A small sound classifier, trained from scratch: soap at rate 0.0037.
Rows from block 6 of a small sound classifier, named by matrix and row number. Rows with one number belong to one channel. Each number is 128 + 24 x the weight over its row's rms, rounded and kept within 0 to 255. All counts start at 0. Numbers have three digits each.
After each channel's rows are labels from the 100 clips, of 14848, where the channel reaches its largest size: "lies over" is the class under the peak. Only what is clearly more common there than usual is listed. The data: synthesized solo parts of chorales (CocoChorales). In brackets: how many of the 100, against the usual share in percent.
# filt: filter width-3 conv, dilation 2 (model.blocks.6.filt.weight, 128x128x3, each kernel summed), inputs 64-127
# gate: gate width-3 conv, dilation 2 (model.blocks.6.gate.weight, 128x128x3, each kernel summed), inputs 64-127
# out: residual pointwise conv (model.blocks.6.out.weight, 128x128x1, transposed), outputs 64-127

filt.60:087126142172139107111117101099130159159106136129157095121142141149099139136145106138159153111106112106129143149151100123088137093110138126131138099105122089116127161084136154098126156125108132
gate.60:118173130086084127117120167179075168133132086160135127175106155131140145130128164105154145167102113145124126145147121146177124188142125146109080094138149144120145121159095140129150062130124120
out.60:179115111128182134157110135092151116140155123123137141101136125151112089066128094157157072113128165150122104130146155111115107123103147148093106129128113184172136175134104143165135121130160123
lies over: silence (66 vs 12.1)

filt.105:138089124112112127115095130140106160129161163127114154128134154108115177136120126154132147166147100102138120143146148117143116177149148126148123045166110135119095151103143106082119103143154125
gate.105:116138124128146093135119116134146147113136116165160128157162164091112101142107131107188180162126148140116077109142149130122126110111131180118094122109124122177144136162088107153129107173111144
out.105:116173122122183142124160137111146108119140107144089092150104102156122102096112119119127082136116104079139142135119127131096087121137132117108141192114123120124110119122156137115107136137112145
lies over: silence (44 vs 12.1)

filt.75:114094106139165136138126185130115085141146103160151075123126096095120100107151094119170148141136139135195153097128173107085125132103123109140147118103128157161156136084116125137135114115124142
gate.75:096155132103080092112115144164135103154097138129140174149144144094137166165121163104166121147096106104136089145162157142132146154114120112151109118124157138103111112123141131112159095092100149
out.75:128136149115097107178136082104109150097083118116123112141101124164132137126131121143117079163151127115079121158133110150154139143126143162086153125147101088113078108135140158110119120158120171
lies over: silence (86 vs 12.1)

filt.19:125111133107147092105110139140141142145112165069093118133087105109121106153131086153150108127120149174116144115085083124115096116122165127162168172126149114140087106111109123116114066114145115
gate.19:148122129148140099116106139130122156128114084130095090101094130119133101140147128156153120083127124099119134076123071113103106072113112107126159172118103131092147123107101155093117098167130159
out.19:132171110098171160157128129128076128139115113174115132141153135143105156149139124153100103146133100137169135074127156120124167104111114136078124152150161155106148142105138115170133095137130152
lies over: silence (32 vs 12.1)

filt.43:093125142121105167159098121140132078147170172156152125137119122139086104132107101148130169096148115135098074147121130123107108069143142136137159136116097135149119094114141118113095124151172094
gate.43:111175116102112132124122135137117128133150122152141152161172147094177122150111117118122136117118131088096107144085091118129119104117138148126103152082133139096134075133121132127119143125092145
out.43:136132149127167109110102138132116159088122103088128138149144141117110167132112136119172124131107142133134118138121135141089150150112091119125125120106166144118120127164122074122165115094142163
lies over: silence (32 vs 12.1)

filt.57:104112131139082148092107139093107156113152119082135123105119071174170137154107145109140092100107088126135138136098123090151132128100124134119161105119098119103135079140158114079135150141093181
gate.57:080112106134145134089123122105088126139120106075118096141109113072119127122107119103131157118102144147149117146123136147138162092133129096137133108081104105099113118171103136114106108117150158
out.57:127135122119122139179154161158143109093096121179141127130163100147149122086140134208115179141132136136114138123100140137130164083113114137142138126159143134127111170113090128159150138148124102
lies over: silence (43 vs 12.1)

filt.86:139082140157147114115155146110167132125131150103116105113126107114166140120167103106148113142156108169149171119123148129089129134181080173140097146135163119088089117145151109193096160117123131
gate.86:125120105104103085110122106125128143162119127076106151149124132092162100123152100112119119136107145096118140111152120100136131114097128163119127145160103121143124080143123108116130107108146146
out.86:104124140101145185156107106138118144113091166090149100122139131127087158134118126142139156113079134095138134157119106130161081122132156104107114133125149124086137149090127150124157124128147147
lies over: silence (43 vs 12.1)

filt.95:142145060117082151127147163144107126135181140106104075103122134161115143201125108133113129146157147179108093138130127146117138156170133142120116147148114133124125115171135120133117115113165108
gate.95:113097107101130143120109128133115106066134157113134116158096130130145182150098131153128113152099111155120099164130083122112084106122102119133146119101139178126129085160078132143158087139093135
out.95:158130135141125124155159128130098106154115117135144102152146108093158144146131164140138138152103114208152139129118071108155114108076141113137153179096143120155167108098118140133123099139087149
lies over: G5 (30 vs 2.5)

filt.113:125137126132167114150130161151131123135142135085143119135108107112139108153092115112088122098101132100147154128102152091138124120134081131124099115122131177157138143168108118113078138094171067
gate.113:160128092127107117126157149132109154101115123129082189127132192112109106150121142088142121128081165083097113146095115166145075099116139131156147169107149141106164118180093113122136127143119129
out.113:121101126117126156132141134139086136124144106107095110120149164146166156112147164182122096164123130124093101137168120148141096111154110087152166119144117095111137109147142125123178146160059159
lies over: silence (48 vs 12.1)

filt.17:120106102078140105137146132148105084116120115096129124096115087122087110145137117122115140080135129142089100134152107117078123083140128108088110109127143094144117171130123112148105082126139144
gate.17:115121093136196077172125105133107130131139098097122121138135131111114147099099146133141137133098139122127105138148068191171153150104118100107188154097112164144084135150108124185133117174126139
out.17:110110136144108126113119132100153166118150116150124084120110148123130160111117127135159151107165074141146104123133120113119128143085145095125161160125101132064099153151146152121111170151127110
lies over: silence (64 vs 12.1)

filt.40:147120122168127119114148144100065143120158104139122151152159167160122143144128132136109126149082116161092115156110137127131150096132151146094097110121102172135136185117158108127116131108106100
gate.40:157142140083114093131141120118123129120106151123135118087144130131155141160104148171184154153135111111111160127158102210147103140111159092159144120145100163097131092133124109152151147143112092
out.40:093140101094139121101090128109147098094073126178123140095138135148091121102091133155109121081177166133115110135147131144081137154147119106109176137133121120141104121153085156095165140141121128
lies over: silence (78 vs 12.1)

filt.79:093139140132136107127126094148104133107133096103123159148105077102161114123118157129142129098122165100097112139123156147123156103066132130096159162122161172139097129164150138141133171102113120
gate.79:131115137112120118184094131150160136135125116098137087112113132157139152156145133115097153138145130087149121123165083171180113125146133103098105111091126132115119114139095116099096101095113120
out.79:116171136103103141141157107103134152140135185145118110126169147137097129108140117099153111163127111151097124135159134118160095141163092108126113115136128119130112165108109105140137091106144122
lies over: G5 (31 vs 2.5)

filt.97:139140101163128083147137110155109152167130110147166113167112154121136150133113115150111134130119157137119096123102127136075141115108155086162123139141136088139152175104097123121110109146133147
gate.97:114126130083100136113185158152137145099088110105119129124103154099093134111143158122121111124093135091152132090172135161168109113127120111172129106101128157086123108125121094139127120104126110
out.97:102181116134153146089132141096136116127137113169115144119076095128075101162122118098116143084136085160174124134111142104146107110145117140095125138114146145150086128111083099119140149125108131
lies over: silence (34 vs 12.1)

filt.69:098099113183094106116097160140109170187124104096192088138138113069123109142124151142117145136116146157153101096159149147124100120082102106096129114161120118103118178092140121099114165137158131
gate.69:136205146174180117151142131076107141165141108125143137090132095145113150136130083124164093110123130088108069086117120124135100089092126120134123113162158164113117120132098110113106073118128131
out.69:122110127135135096126109093120090096153146108127121126121129134140094158117134116099082094135183092144121142166134110137123171112177135119107138124177130140134113062137112159157132109150144177
lies over: silence (35 vs 12.1)

filt.66:152163106132123127114141134096132139143111130099147105119100101109109136135083135135105135079143139118153151169104125103110142131086089071097130142160153157059155136098119107111115119095141140
gate.66:093179126098153145123126115148093110128133076125083123115134111124131162158159158103146123099151141111124112116126085109144155107132092119109171164135103116125151161159113096122099102089110130
out.66:079120195101137136116143156132119121125116156162086078123111141125151149107104109142174132157156146122132127100161134129124131172162149151144135142129125139185085160109111144136129111203119160
lies over: silence (47 vs 12.1)

filt.120:162142123099122093095142126127130141131098135097141173131108116132091155112118100127100099151123146116107098114104158146130117128136191128152175086133107106115135122113144076114119134089136154
gate.120:149099140128114127097132136157143123110168065139163131142116099082124120097107127173117117101140139128117098112082111129144146108113165153122143158095106130117119135123108143179118055164174116
out.120:073142107145131140123111078118097147119117127161127114097145173098140147153129175122127114117119135193132116117142109138114129075113136143148084145147137115077126125144142058151111120147113131
lies over: silence (34 vs 12.1)

filt.50:149137084132111146156122116116121171108157111146097147108128092095093123112112148099118118125113110170094101167092117114138145100141149121125082132103150155183130112113113156133148131138158124
gate.50:091101148136125155123126109130128166131072120095136161149121127133169135144159120132122159115172133096120118129149093122127130124083061107113178131086148118139129124162093122132114088144121089
out.50:095146144146144132129130150129098145105130122119131158160152124181140136157135142121171101124158183101147119096158118098145113125116146144125132126137081120108110105120123148109141143124122132
lies over: silence (37 vs 12.1)

filt.110:106115128144130133116122136096104140125122123095139102128111150112128171103140144113158099121132105128111089148094168114127157173110066157140119157118132141110100100136123163160165127114107134
gate.110:127123081142137146139109115142140142123100104137127113142100126044128137130161127081147113140138178150104161091124085169175126107149140116113137148155099119133115119128127102127142096069146154
out.110:131108121151139138117122127111160108150164118171147178156109144097135139137111081146089115127122153134131112173105101154135111156145176125146094103136145127124142142112135091103130149139127124
lies over: silence (35 vs 12.1)

filt.28:105083145160128096127094113108097142093104131155157130125137121096131148101157131166136142116150098159180103152101142113142128143166135089140080083103150150153067116129130159117140083116110136
gate.28:133116122107130146118076108156133097132096108134156124136187125065079120156132107151163110112114114166111067168138121155121105139120103129162116104104111176175115108105080129152117121129072131
out.28:120147140120120163157110168163153127128146125106058100156133134132123122144138128144090127122120141086139150158161109124143147138149128136108143144114112153135133148092162156124105153165085116
lies over: A4 (26 vs 3.6); C5 (25 vs 3.8)