{
  "spec_augment": true,
  "eps": 1e-08,
  "precondition_frequency": 25,
  "one_sided": false,
  "max_steps": 8200,
  "warmup_steps": 820,
  "adamw_weight_decay_other_params": 0
}
Rows from block 6 of a small sound classifier, named by matrix and row number. Rows with one number belong to one channel. Each number is 128 + 32 x the weight over its row's rms, rounded and kept within 0 to 255. All counts start at 0. Numbers have three digits each. After the name is the row's rms in percent of the matrix's.
Before each channel's rows are labels from the 100 clips, of 14848, where the channel reaches its largest size: "loudest" is the band of the loudest frequency at the time of the peak. Only what is clearly more common there than usual is listed. The data: synthesized solo parts of chorales (CocoChorales).
# filt: filter width-3 conv, dilation 2 (model.blocks.6.filt.weight, 128x128x3, each kernel summed), inputs 0-63
# gate: gate width-3 conv, dilation 2 (model.blocks.6.gate.weight, 128x128x3, each kernel summed), inputs 0-63
# out: residual pointwise conv (model.blocks.6.out.weight, 128x128x1, transposed), outputs 0-63

loudest: 250 to 500 Hz
filt.42 100:151093163118107173157145097119175113110078110131100162091116130148098153165117181100123091120088165115093115150165139056057124108136063094142150136116135087148074139129094083153165137106148142
gate.42 105:141132144115119121090080160151123136106176124186122115087100126184132114111132110133120085093138146102128110173094108091143105159065175059123149128119164124109117153207120106133131158186107129
out.42 097:133110133131137139121141139115134155082138140081097122135115073126101078053162085110131120121210108124090115128128177127126103140084127138165096136161098089138133150161121126202082148147095173

loudest: 250 to 500 Hz
filt.38 099:098151167134076097121104133093112145113141086141079157153056161139144124124119182105112131165164133140145122112096164145190131151105197127122131056102119143136153132123113093119150119158152132
gate.38 099:110122166137127108163087087134131126119172145183046101216087161151141088151137136140119115142167149111120109151163142123098149135073236134097144109185150108125076077165105092133185141142128141
out.38 087:145157141162109170096061084192124121110138152108124096168171080083150154137149075147141091084154124165101135190168169100099057058164085088081115155183124163154111124145139111126154136084186189

loudest: 250 to 500 Hz
filt.8 096:099182098081140115158153155118131113086148131104148137146162110127147082141090142120058107156179122144090114133139096173116090152098107147132149116102126097128162116175186152135126096083053128
gate.8 091:077139126137139097072105094140126098185133080096087154101075157164138157129101089097158122140124044115089136115138195105140117114116116140116091160121117109084152108140094139162125162178115112
out.8 100:167162152114163134187083127125160150080166128115133154113106141107095162139100140115177141125066120167199154102133178048117204092092116156127157150162118133050164138030145108067118141148118110

loudest: 250 to 500 Hz
filt.62 089:142105050106059153062187120182094192137165077155163117105152155091149165155103136114136088119102091128182077158111121072062173149099113174065133144138128129117122112128162100151139101158091054
gate.62 091:144109186153169104147079125078190171144156086106136098128092126176111099167168114129121135084171100119140097177183144130131138095119131132118101091135149153174091080128093142138125193159143115
out.62 093:117148179131182098159165139133122101069120229113096164084128061122077122118131095128151144104161122136125142117103161115129064070119131126154138124088089106112127107116107117015099099111053166

loudest: 250 to 500 Hz
filt.65 106:161176113061099101113128106158124110157178082126091129134140172133152099141130159100128155150106162124140119106103140042190169098103099102115097142082082126062106117067096111140132141147117156
gate.65 103:081102128154133107130103115128088118133086143104155133139223206199100093111109064133122082186122091172139174092122113137128119037132122109145110132115079120091134104189115164143121118025117083
out.65 097:129121122153169108139147139141113076175218153125155138110117122138100149101065160153144091151162129134111137140168121152086202125106167113135159181106148075208157155135194142110088093139115152

loudest: 250 to 500 Hz
filt.115 115:164080122080091166103143092134118101086093161084133117103137087123110126100143135121116175108092147143118079153096062167154168165150102190107175147159158127107104147162199101106122092115146150
gate.115 098:130089105156108154151037137145137105052072084130147126140150125134104081089118111143122157130179136122139122127132149165165145112086107111101145151116114130145143089151116153156130186154091083
out.115 098:045095121139187084141164150143169149144128068099058142091122147147097153102130134126089104120189106111110130100134113141090099107123156100103178176162083151114130119152094108167111154146053128

loudest: 500 to 1000 Hz
filt.11 095:109084125095169107154122148096121188150142085092149076183099133120132131090133102115140149122113153157116158168139135135087142133109078091083132121097108129107166167128116151145113169152136112
gate.11 105:162157194115119172149184098175155141151134111121103176149125034136130169073179100150108100149086094086166137151143137125181104118185118151154136112171162134108171112100142161131167164096121125
out.11 103:122150078138183127082119123114136149054132126179102135099193128101120109146102089203174112090113107114144179144131107108179109148126134153165108098167129106101138072136069159095131122096146113

loudest: 500 to 1000 Hz
filt.15 098:186127074108110154117122148205133147158114085092137159117172175112120143177138115158107116143128142122145127136120097094081105153057129111141105172146132101159070133121141108115136103120122081
gate.15 097:114158138192145090174089087095098083109192180120130118140108109115098082081162112121114159106136134097122136123120094143105130146112066139183070094140142140133160053198160151139169125133120072
out.15 091:105162148175167104121079106095103098090121157073171102145167108184175102061094088151065167147164125125099129148155183161170092076133125060138139117112109192098166104071143071102107155156167099

loudest: 250 to 500 Hz
filt.72 103:097140141105027121135124148118166096111091068111105119139142203129133149128088158106147097139177180201157104153110182199143152118143116063199142129140188071128129169130146112113083137171164084
gate.72 103:135146160111117111162147149164181148079165079122155168172125135067125125075159173095107141075141147101104126198189128164113111133075110091123124146144122074173111122154064150103163165151089112
out.72 109:172115099124182115122141099110123137108065136105207063233134136082144153111154088142188158144125114134153156084095092071110097103074158118104111123168149150161089131128076099100109172076133132

loudest: 250 to 500 Hz
filt.102 099:068163141122151105145130152160117087130109174154137110131140123087136174178152114183132178153157112161126149157124106127094101117157116103113109102153113092147132117123170155097104143119166074
gate.102 116:096136122159130104117104166158136110147117160148118071192114174181093174068121143142094139084061111163119071094146080139066103109130113075177105135073120168137122139152147119089111137113113131
out.102 102:107122199145170097099135184092162144114143151175142136144148119135132126083144149140159139079099090097125100060104160129166134147129032144156117145130107161148114156169151113151104110098174160

loudest: 250 to 500 Hz
filt.109 105:135182202075184080117133098195184107114135138176093147146110116106094119108102100067123121131135154074125133186174139127100165098131163096156114101090084122122095094140062060152105182159135118
gate.109 101:099158123154120102126153125137117134116189132106053115116094143150110131141115062129124139075183153115087105153108159153141136156109149064138105168134115110188144113145085085100203131105109072
out.109 089:167049080136107126128111113200133068109154104044130101152173163132102115127123144157136083158195156094095143168127149166154127134127113065109113173068098130129144084075153188113135137117164118

loudest: 1000 to 2000 Hz
filt.83 091:137140115138104168120129167136179103165167148139098158142133135209184068120067121191151076165118114145142079148113158096174099137085144134177060162149182137119143137138143151108120130156092134
gate.83 097:160138135163061123150111135114130126115170082107101169127126109101084147150139108094123106056173084068144199157152135164149094131143133101138106153067193093126135119103140162069137092121091122
out.83 099:144167134126139105113132119118130119134151133153103116118132081067094144109137168123035116136094142160108164068147069110126130108082118140046195104143104170091095125118151137080114115125172184

loudest: 250 to 500 Hz
filt.44 095:145113144126093188192152123140154082066136139122162131139128138089156148150097157077061154183133140157110168155146151108089141142189103113123098126087130135155080122143130103181135108115096123
gate.44 090:154080184097128112214131149119068143123134127185126174110155146127132148141099135119143089060119129093136133166133073121071136103105168087098147115070176067141094187128135105163111161120149130
out.44 091:086125152105144107167155051136105182088166104107161129172096103139139142152145172076155148089156148065094119163140196115133067036124162155158166141084160171094058131129144125100120099126173153

loudest: 250 to 500 Hz
filt.52 114:117151123101082140121147106087190100120116116135038176124079188109172124034140134163163149126173093134165144117129115153135180197141107130141123107210112091116180167151136152093123052165095090
gate.52 102:131147147149118146207082087111145108097117131113154107104087123124137129080089071169072178128127116103122101104134168145165129170100044124131107134178150163138106085161164137120130166175176131
out.52 108:103157123186177144147130140119091135086116174153165148126110147153104140137162129125085083084143138143100130114067075139070134145144149133087192171106157139119086055102135114144104136103130094

loudest: 250 to 500 Hz
filt.99 099:141187125120096129109181154094122157160118145170159076069104135099169160120133125128180114155099168115110150133167149144155145126178091088138129132139145132234078126135149151099179065085149105
gate.99 091:141149148130151135174123058117121127079125098147088120146137162167118162144103101105111067100142100049140102117127096136132093157109165117138137172163103154063136216148135101166128190147146095
out.99 103:132100082153135153157121119145130131131137201093134148182156157170085159120114155093086160101113141143171158102133114105083137134135156176109106088106133136085131115110177077128096119164099200

loudest: 500 to 1000 Hz; 1000 to 2000 Hz
filt.79 100:113130132132138125182099165146223164160137094099164170070115147097096079154172085178159134201104127124115145143111124074119160150153110106097155157132098131180108155194128140124131164101143126
gate.79 094:046140136156079101209106110183143104112166104144111074169099173129167126116179135163146157154157095139093101149135153125086145104144105130105122099130118149156150050155165183159193104123129108
out.79 094:107130183126192131155128048067096108111138138153110119172165179082097112133128150152062156122153138160090056089165178197117124161062155158123126151104097100096162137092119102184098142105098127

loudest: 250 to 500 Hz
filt.2 102:109111139143143106184168215066124167149153105132184116061102104130155125126102138138160142157131054086112121102201136119084197148107092131151130131196070150184165121131123184107169098149078137
gate.2 099:107138073156126119199097137094095143140120100151095132144083123156111122093147095152167128118078076108119151126138182232135193109179112084116156145146124176100113091132133161123116184088090125
out.2 095:165166107110108165106140122184110152117134169170077161075204163175071166191050167168095116114145132128130101061150174143116129118148090130100112147095144066119118110101126144135154195100155113

loudest: 250 to 500 Hz
filt.78 103:136130135125070134190097095078107120156155159128178150074131120163105146148104166143146159111139036126168130177111071151105143123198145131109106091155102088137190177114096093126169161124175111
gate.78 102:132160139143157134146053130171169129128167142127178132132156166199125085110080131128132094081139110129156111130128168128142162163151081137090120083180175110144148107122183130101103167101120095
out.78 100:145166156119093180120150132159112089153104157132150129182196103098109114134136084178140133160107179166126143133102164087098175165127115123170117119079112167159102148148118196198114150132113126

loudest: 500 to 1000 Hz
filt.14 102:124135123116160163144176128153135086163148060089157087095129136124200158109104173174148110079131175113159086118109120149133097146077113133137163152136129078140114103104128162151128102150171137
gate.14 097:158147141122217132172080095164086133090123154167141097131148112152093144072131050171172139096120119069132091117113153131128131159198129110120123096152096122202135145103175102160150143130141126
out.14 083:099079187111102112184097062179105156097111152080128158100062142150175076112089116092143106153192112074128132161131156118151077100158180063112144132093139136070143097136187113101120098167108179

loudest: 500 to 1000 Hz
filt.63 104:162132141096131115160096123148163121111175102136159093086082134085128077095178136072149099071120085117111156156167159118170134135115083161109094066123193163130081170165103108102138170147134125
gate.63 099:138114073100184138149155125087102139093170126132107123130067104158157160138183105128093086077114134099132106077126071138108132157120126133108097155151159121218116105088093115070117198132077152
out.63 081:090086101104155156116168122177119144176138122124091171194178107157146116116127093136064092205134133117116115143086115118067119129171182159143161102148155073064160131120122107119129107155074113

loudest: 500 to 1000 Hz
filt.119 091:166147106153133148154165140151054176145049159043093124107139098079091119076097140102110172080126068152122164146201084129076128111105088107127120087120160159096137113145138166151115121148090146
gate.119 096:152161201100203072142165100159133082071175128185112154118113148115126065110154139115100119127112141131141081113132133160114127153077159178113084104163095170170101119075129102105130160118110110
out.119 106:146107065176107161093145076089139100096126131156100157127125129160131078128148160161154145166134123115087141152115157130135163141146141128173135086141067071099139196123151113137108085078153088

loudest: 250 to 500 Hz
filt.12 095:075070162142157093139135100108082133124150135110144142106129169141124122159131128114072119125170123171120108069093156089101095129104129181098124172124082110077118130155160107126115182159083105
gate.12 092:110138104142174160120104120163123100085107157103151105171143089125080117091137140160139092136193080102138103131152107090106128129121159084100168173058100168105085149136109171145157127160140170
out.12 099:209146084077150158092135112103090167106166144151151169125165110097087113129099187164193153127066135097110144147155167139134116144137092153113168155127068205121154136131099124135128090155134163

loudest: 250 to 500 Hz
filt.77 095:161124159141189138102178116123095135164113056101091116109096130127090189111069158096062098153131113112151117097110176084130061146100115131111055184083165122117206090094124118166185118136112124
gate.77 103:157130150140144088140110141171110164143137130117191124134098127168117163134053164162167137090107153135157115148170092165096146128074088119101063168075135085126141110179147135177175169130119128
out.77 088:158122159203132108077104122116147087065193144105153090111088106124154104098186120109190098097098086132130093120139080113153092147137185155117179114129131142120116129097150137101093095083138196

loudest: 500 to 1000 Hz
filt.95 084:152119154101136078114171107225170119074125154141114132119116127077154116120147128123183164120142106109097090103132114069110098155126144134170144119092160110116117102181101113126167119130051081
gate.95 101:149187089185135140130133094105152121149142129135093111122079106132118142141155107140161096101114154131116067100158122120158158142068162114137084097161107139181095095159163115198190089106078152
out.95 089:129161095106159113136093082061151171158125140169109118118147120126175106120167064130144094143164176152156169135100100165111037151124098154124151161165131143096126191111122121134097087143126119

loudest: 250 to 500 Hz
filt.1 103:133182065047095116075128173169135175142141160105187145151120123102107175162152112098096121074104127151150125085142108165085098187204161181159094116104136084133126151089161076094097103145145092
gate.1 096:112157086141140072196102135146116127160191090160124060125081046117109145090151130109121090111079138143113106083168100098170148151112105102136078120150144116160083148166091129146093120112103135
out.1 095:156075135146148180159050121152070168144132136135171114074147084190094123205102122133147133165119080169177172120097156147124111107111145116163154127112137105135139165123150179121119153145097220