From a checkpoint of a small sound classifier.
Model: 1.08M parameters, arch wavenet, norm batchnorm, depths [9], widths [128].
Training: batches of 512, held-out accuracy 100%.
Rows from block 2 of a small sound classifier, named by matrix and row number. Rows with one number belong to one channel. Each number is 128 + 24 x the weight over its row's rms, rounded and kept within 0 to 255. All counts start at 0. Numbers have three digits each.
After each channel's rows are labels from the 100 clips, of 14848, where the channel reaches its largest size: "responds to" is what is common among them; "lies over" is the class under the peak. Only what is clearly more common there than usual is listed. The data: synthesized solo parts of chorales (CocoChorales). In brackets: how many of the 100, against the usual share in percent.
# filt: filter width-3 conv, dilation 4 (model.blocks.2.filt.weight, 128x128x3, each kernel summed), inputs 0-63
# gate: gate width-3 conv, dilation 4 (model.blocks.2.gate.weight, 128x128x3, each kernel summed), inputs 0-63
# out: residual pointwise conv (model.blocks.2.out.weight, 128x128x1, transposed), outputs 0-63

filt.58:133085127144121128139105091103111135134101132074127106133124155110142113129116128123136122052145127150119117149139119093164120173136107092120163131152152130139145150127101151125109140109151170
gate.58:117091114095116109156129076129162120135148127134118131107139073122120102138121103068141148119136097085100112139143157132117141129067121148123130128166088087162102095116166154130152146140125121
out.58:123144123137151109154151152126160167136121133131097139127182109124150137099147075091138119122112139087175146074104127137128110114143113109122087142124134130091118091113120176137130156141154160
responds to: cello (25 vs 9.8)
lies over: silence (68 vs 12.1)

filt.114:146121177147128111112099087103101086134139107125108117107105139116140130144151130124138125099125106141121161135117135121146090139176181177153109128132145160141092140116076144113158182128116134
gate.114:097120083145145134127135124108130132150173147127106099098134118102111175115130125132164159135080163123103156102125093096120137139116127139099118161168088082114124091171150124079106147136114140
out.114:110146079150142101172129138114125104081112128102118146112176124109163151169081118158151101151144113156120147129101132155120101120129110081106103144108104134081132122139095096129150132106123110
responds to: horn (30 vs 7); tuba (27 vs 8.6)
lies over: silence (32 vs 12.1)

filt.107:148132138116175116126145150129117087095120134090133109137109123100102127121083137092104121148160220149159100129144126120098097122106097104139128125123145148116152124118105109123142129088121132
gate.107:135104116156124114120158139104112098155132082140152173108166125136157140154100140127156154117120086145124165141131134113149149170098147139126103136182098141124068080132118125134129128165143129
out.107:132143104132153158151106128148115145130108130161117125113136077145116117175138144142121147147132092093124120126162131141101130101123152082105149106058094130119108160161123174166108124096127142
responds to: tuba (57 vs 8.6); note A#3 (27 vs 10.2); note A3 (26 vs 8.5); note B3 (26 vs 9.4)
lies over: silence (85 vs 12.1)

filt.88:109148102128148147124110144110164136102213128116156131128116142098107162152152137129137183153133085105098114138093147116116123182156146135138146124142095096130081185119164091127120119132129141
gate.88:120156113146117108158126160157135106144118139135110144104120123115125118091125088149159183139129145169144151090137110127108129147122177171104097156133080110112134165160164136124128067136119154
out.88:143167075126100134108127113129116113109141126137125125132182108136094106113132135130159128127125156127151097103146107083100156118103116146143128177125113133123152161080160092155147123161111139
responds to: horn (48 vs 7); note B4 (27 vs 9.3)
lies over: silence (91 vs 12.1)

filt.64:152107082156132145093150124143136131110160104121117101120138127143128139093167104148147093132148162127106126147155146089104146147203133116175158162077114116162100121114117136171108132097154142
gate.64:108156116148109145107097154125127129109141126127118142119115110130149121135129146140154120132116115149133121126181141148142107146133098148124139106172109118134169125161101085083091156118168144
out.64:128094122140116156150140099145130091121132076151110129091152134157099115168118163095138144123118136146107184109123116133139137150131126135137125129102195117109147108128123163108133128114151153
responds to: trombone (43 vs 7.2); note C#4 (30 vs 11.8); note C4 (27 vs 10.7)
lies over: silence (48 vs 12.1)

filt.17:107149101127118121164155121135172140143126113113163067141128128081125085118122121074096097098100135096110174117131115116125104122124173122135134133142111099155159114147112118123104087140105099
gate.17:146130124128096159099124179120145115112144116117126124073084103118161132146111141127126118127116107146159136133150126132149139126118146132125118084134170118139146124174105177167043131132121075
out.17:094114150110145118099109104150123180135117120146079138175118128136102130127132111097073133125107158133094129141143163174127088101123087133153093132096112171119128121168115108087116130126145099
responds to: tuba (26 vs 8.6)
lies over: silence (37 vs 12.1)

filt.113:130109150125129114101103105150148137107123159126070129101079135099107128140142120121162141154146147137084191109141102114127083169137109122129142156187148104108137135120161121111146086151126145
gate.113:144124149165103133146106098145123156113116112150118106113105083106129110110109144116121180122137087130152169138120055128130137164127121159120159170149174151090128071136118132141104125164128107
out.113:152144120153137140121153119087131172097094155117112117116153115128108119175124090128117141138111165103172115100164130127139175103141146159151067134141159092098152137147136124128123161115113110
responds to: bassoon (26 vs 8.4)
lies over: silence (33 vs 12.1)

filt.84:052101085129125153108093118121146200114126154126142114091110124170141149104137155133170147096145124113143131135148152133133120139099102097080122098141126113097087103096125125111124134103169118
gate.84:139151136153137148116148124097116091111135153112134140128148173079139086172071129126152155132077093091109131140083113124130126107111172172171139128214112094135134140144161136117146130122122137
out.84:120149117155092154138150103123126117115120116145155133109108102109108105111122089111133108127106182152107125108152070130154154099118139128182140086158156143162123156141155126095134146101081155
responds to: tuba (25 vs 8.6)
lies over: silence (31 vs 12.1)

filt.63:147143153097063116131177138130160125115177118121144135122119136075161129107148148140135145148098174130126117127095155124148124148080110162091154136117120120111159160156165127125156121129129098
gate.63:089107101125129122091164169101115072087119164081137149109115123099163098136113145123139142143139133141069073088087138102121138106096131102150143137145132115120148122136130102072091124116098143
out.63:173149129137143169168160120130134181131171139137138087096112153142126138144089129121121114102115135111152138097157125113135135120138125135083118155109100123124131131113164091130186134101089135
responds to: oboe (62 vs 8); note B4 (26 vs 9.3); note C#5 (25 vs 9.8)
lies over: silence (76 vs 12.1)

filt.77:127101127159141128124144137077118085101100135150095127151150136145079108128106121164147103119125092129098121106107139132091140115104080106093090156107107128129139103070132161124138162129114139
gate.77:144132111157119115099083133114119084136108140138101181088130130128144115118111102110127092125116165124132128119122122109134123103097096107127122153177144136140134160104156139129128095126157097
out.77:097161107130144098101075092132154104117111145130141115143138113107136145165127131124150135142151069198137156104138130115059141139104121136170108125135107126116128118132120128130102110123128152
responds to: violin (39 vs 14); clarinet (26 vs 8.8)
lies over: silence (45 vs 12.1)

filt.125:089106102156149134135117120094127141125136122129142129109145147127164129140094115101096139118111064124131152129171084102115147145129111054081110116100133135131148145176135110142085131133160107
gate.125:168145107125101129139134112146152150134110133125153114152131138135133163131114077151113134106118126194143153139140121112183119137119161165164165156164141138107146158177073145099104103106077110
out.125:133131144120120151161139112099121119153159132107111149143128155156099132119177099098150131143160174082081094140135148129142120151143149136111144130160100133119137137197113137123141126116108146
responds to: tuba (34 vs 8.6); trombone (25 vs 7.2)
lies over: silence (30 vs 12.1)

filt.60:121112129170115145186179127147103102131158086136107154110084132132168092109137167108107128114110146155131131129125134100095129107128150086141114129146120095109133156114128175104130104108182136
gate.60:120124114115093153134129179134107163123129104120155096086162093093157154129129120130106139138095094173132145101085124118186108153137148127133126113139093162146129128175098116132137107151144121
out.60:153153141164130144093092116116139160149139086147137103108124134102118158120107124145134096129140117106148169116129148172173105124106156145091127103153120111110116172128125167163122117122130092
responds to: violin (55 vs 14); note G5 (44 vs 6.5); note F5 (30 vs 8.4)
lies over: silence (70 vs 12.1)

filt.108:172140123129129092136069145133136133064121098140149106120151101137141133133150155156138161144108149152071151137109104142169122150107156134138145142153138124154139097158120133088119118174156169
gate.108:161112077137119110127112149074125109114121092127121124075111134125111104126151120131071121112153158109148138109172103143108163140117106157140145079124124091125127073154159105162141168147150141
out.108:085125189161155161123155089161112144168157131167147104101145154120126158090138136161094112144113147159156147122121110126122099114152179149144135114141127116160114101117159093118139128116175073
responds to: viola (39 vs 8.4)
lies over: silence (93 vs 12.1)

filt.111:104112090150129145098132125138147118146118099176126160161124129100101123116083115112114150131161125133141139159117172180112120173136126156165114147127133121101123115109117123117144176126126167
gate.111:142129160158139170119104098146113130146135109095121108099117113126178165146073126096146131112106116130106126159123090119139107127115129124114128136209117103085140111163147117134100120131117104
out.111:104073164103165121142140059112122123138191129128115114136084111134136111115134110144148088129106121086114136137130157129153102079148121113097150115152149138148132074105139118115119097133114124
responds to: violin (34 vs 14)
lies over: silence (78 vs 12.1)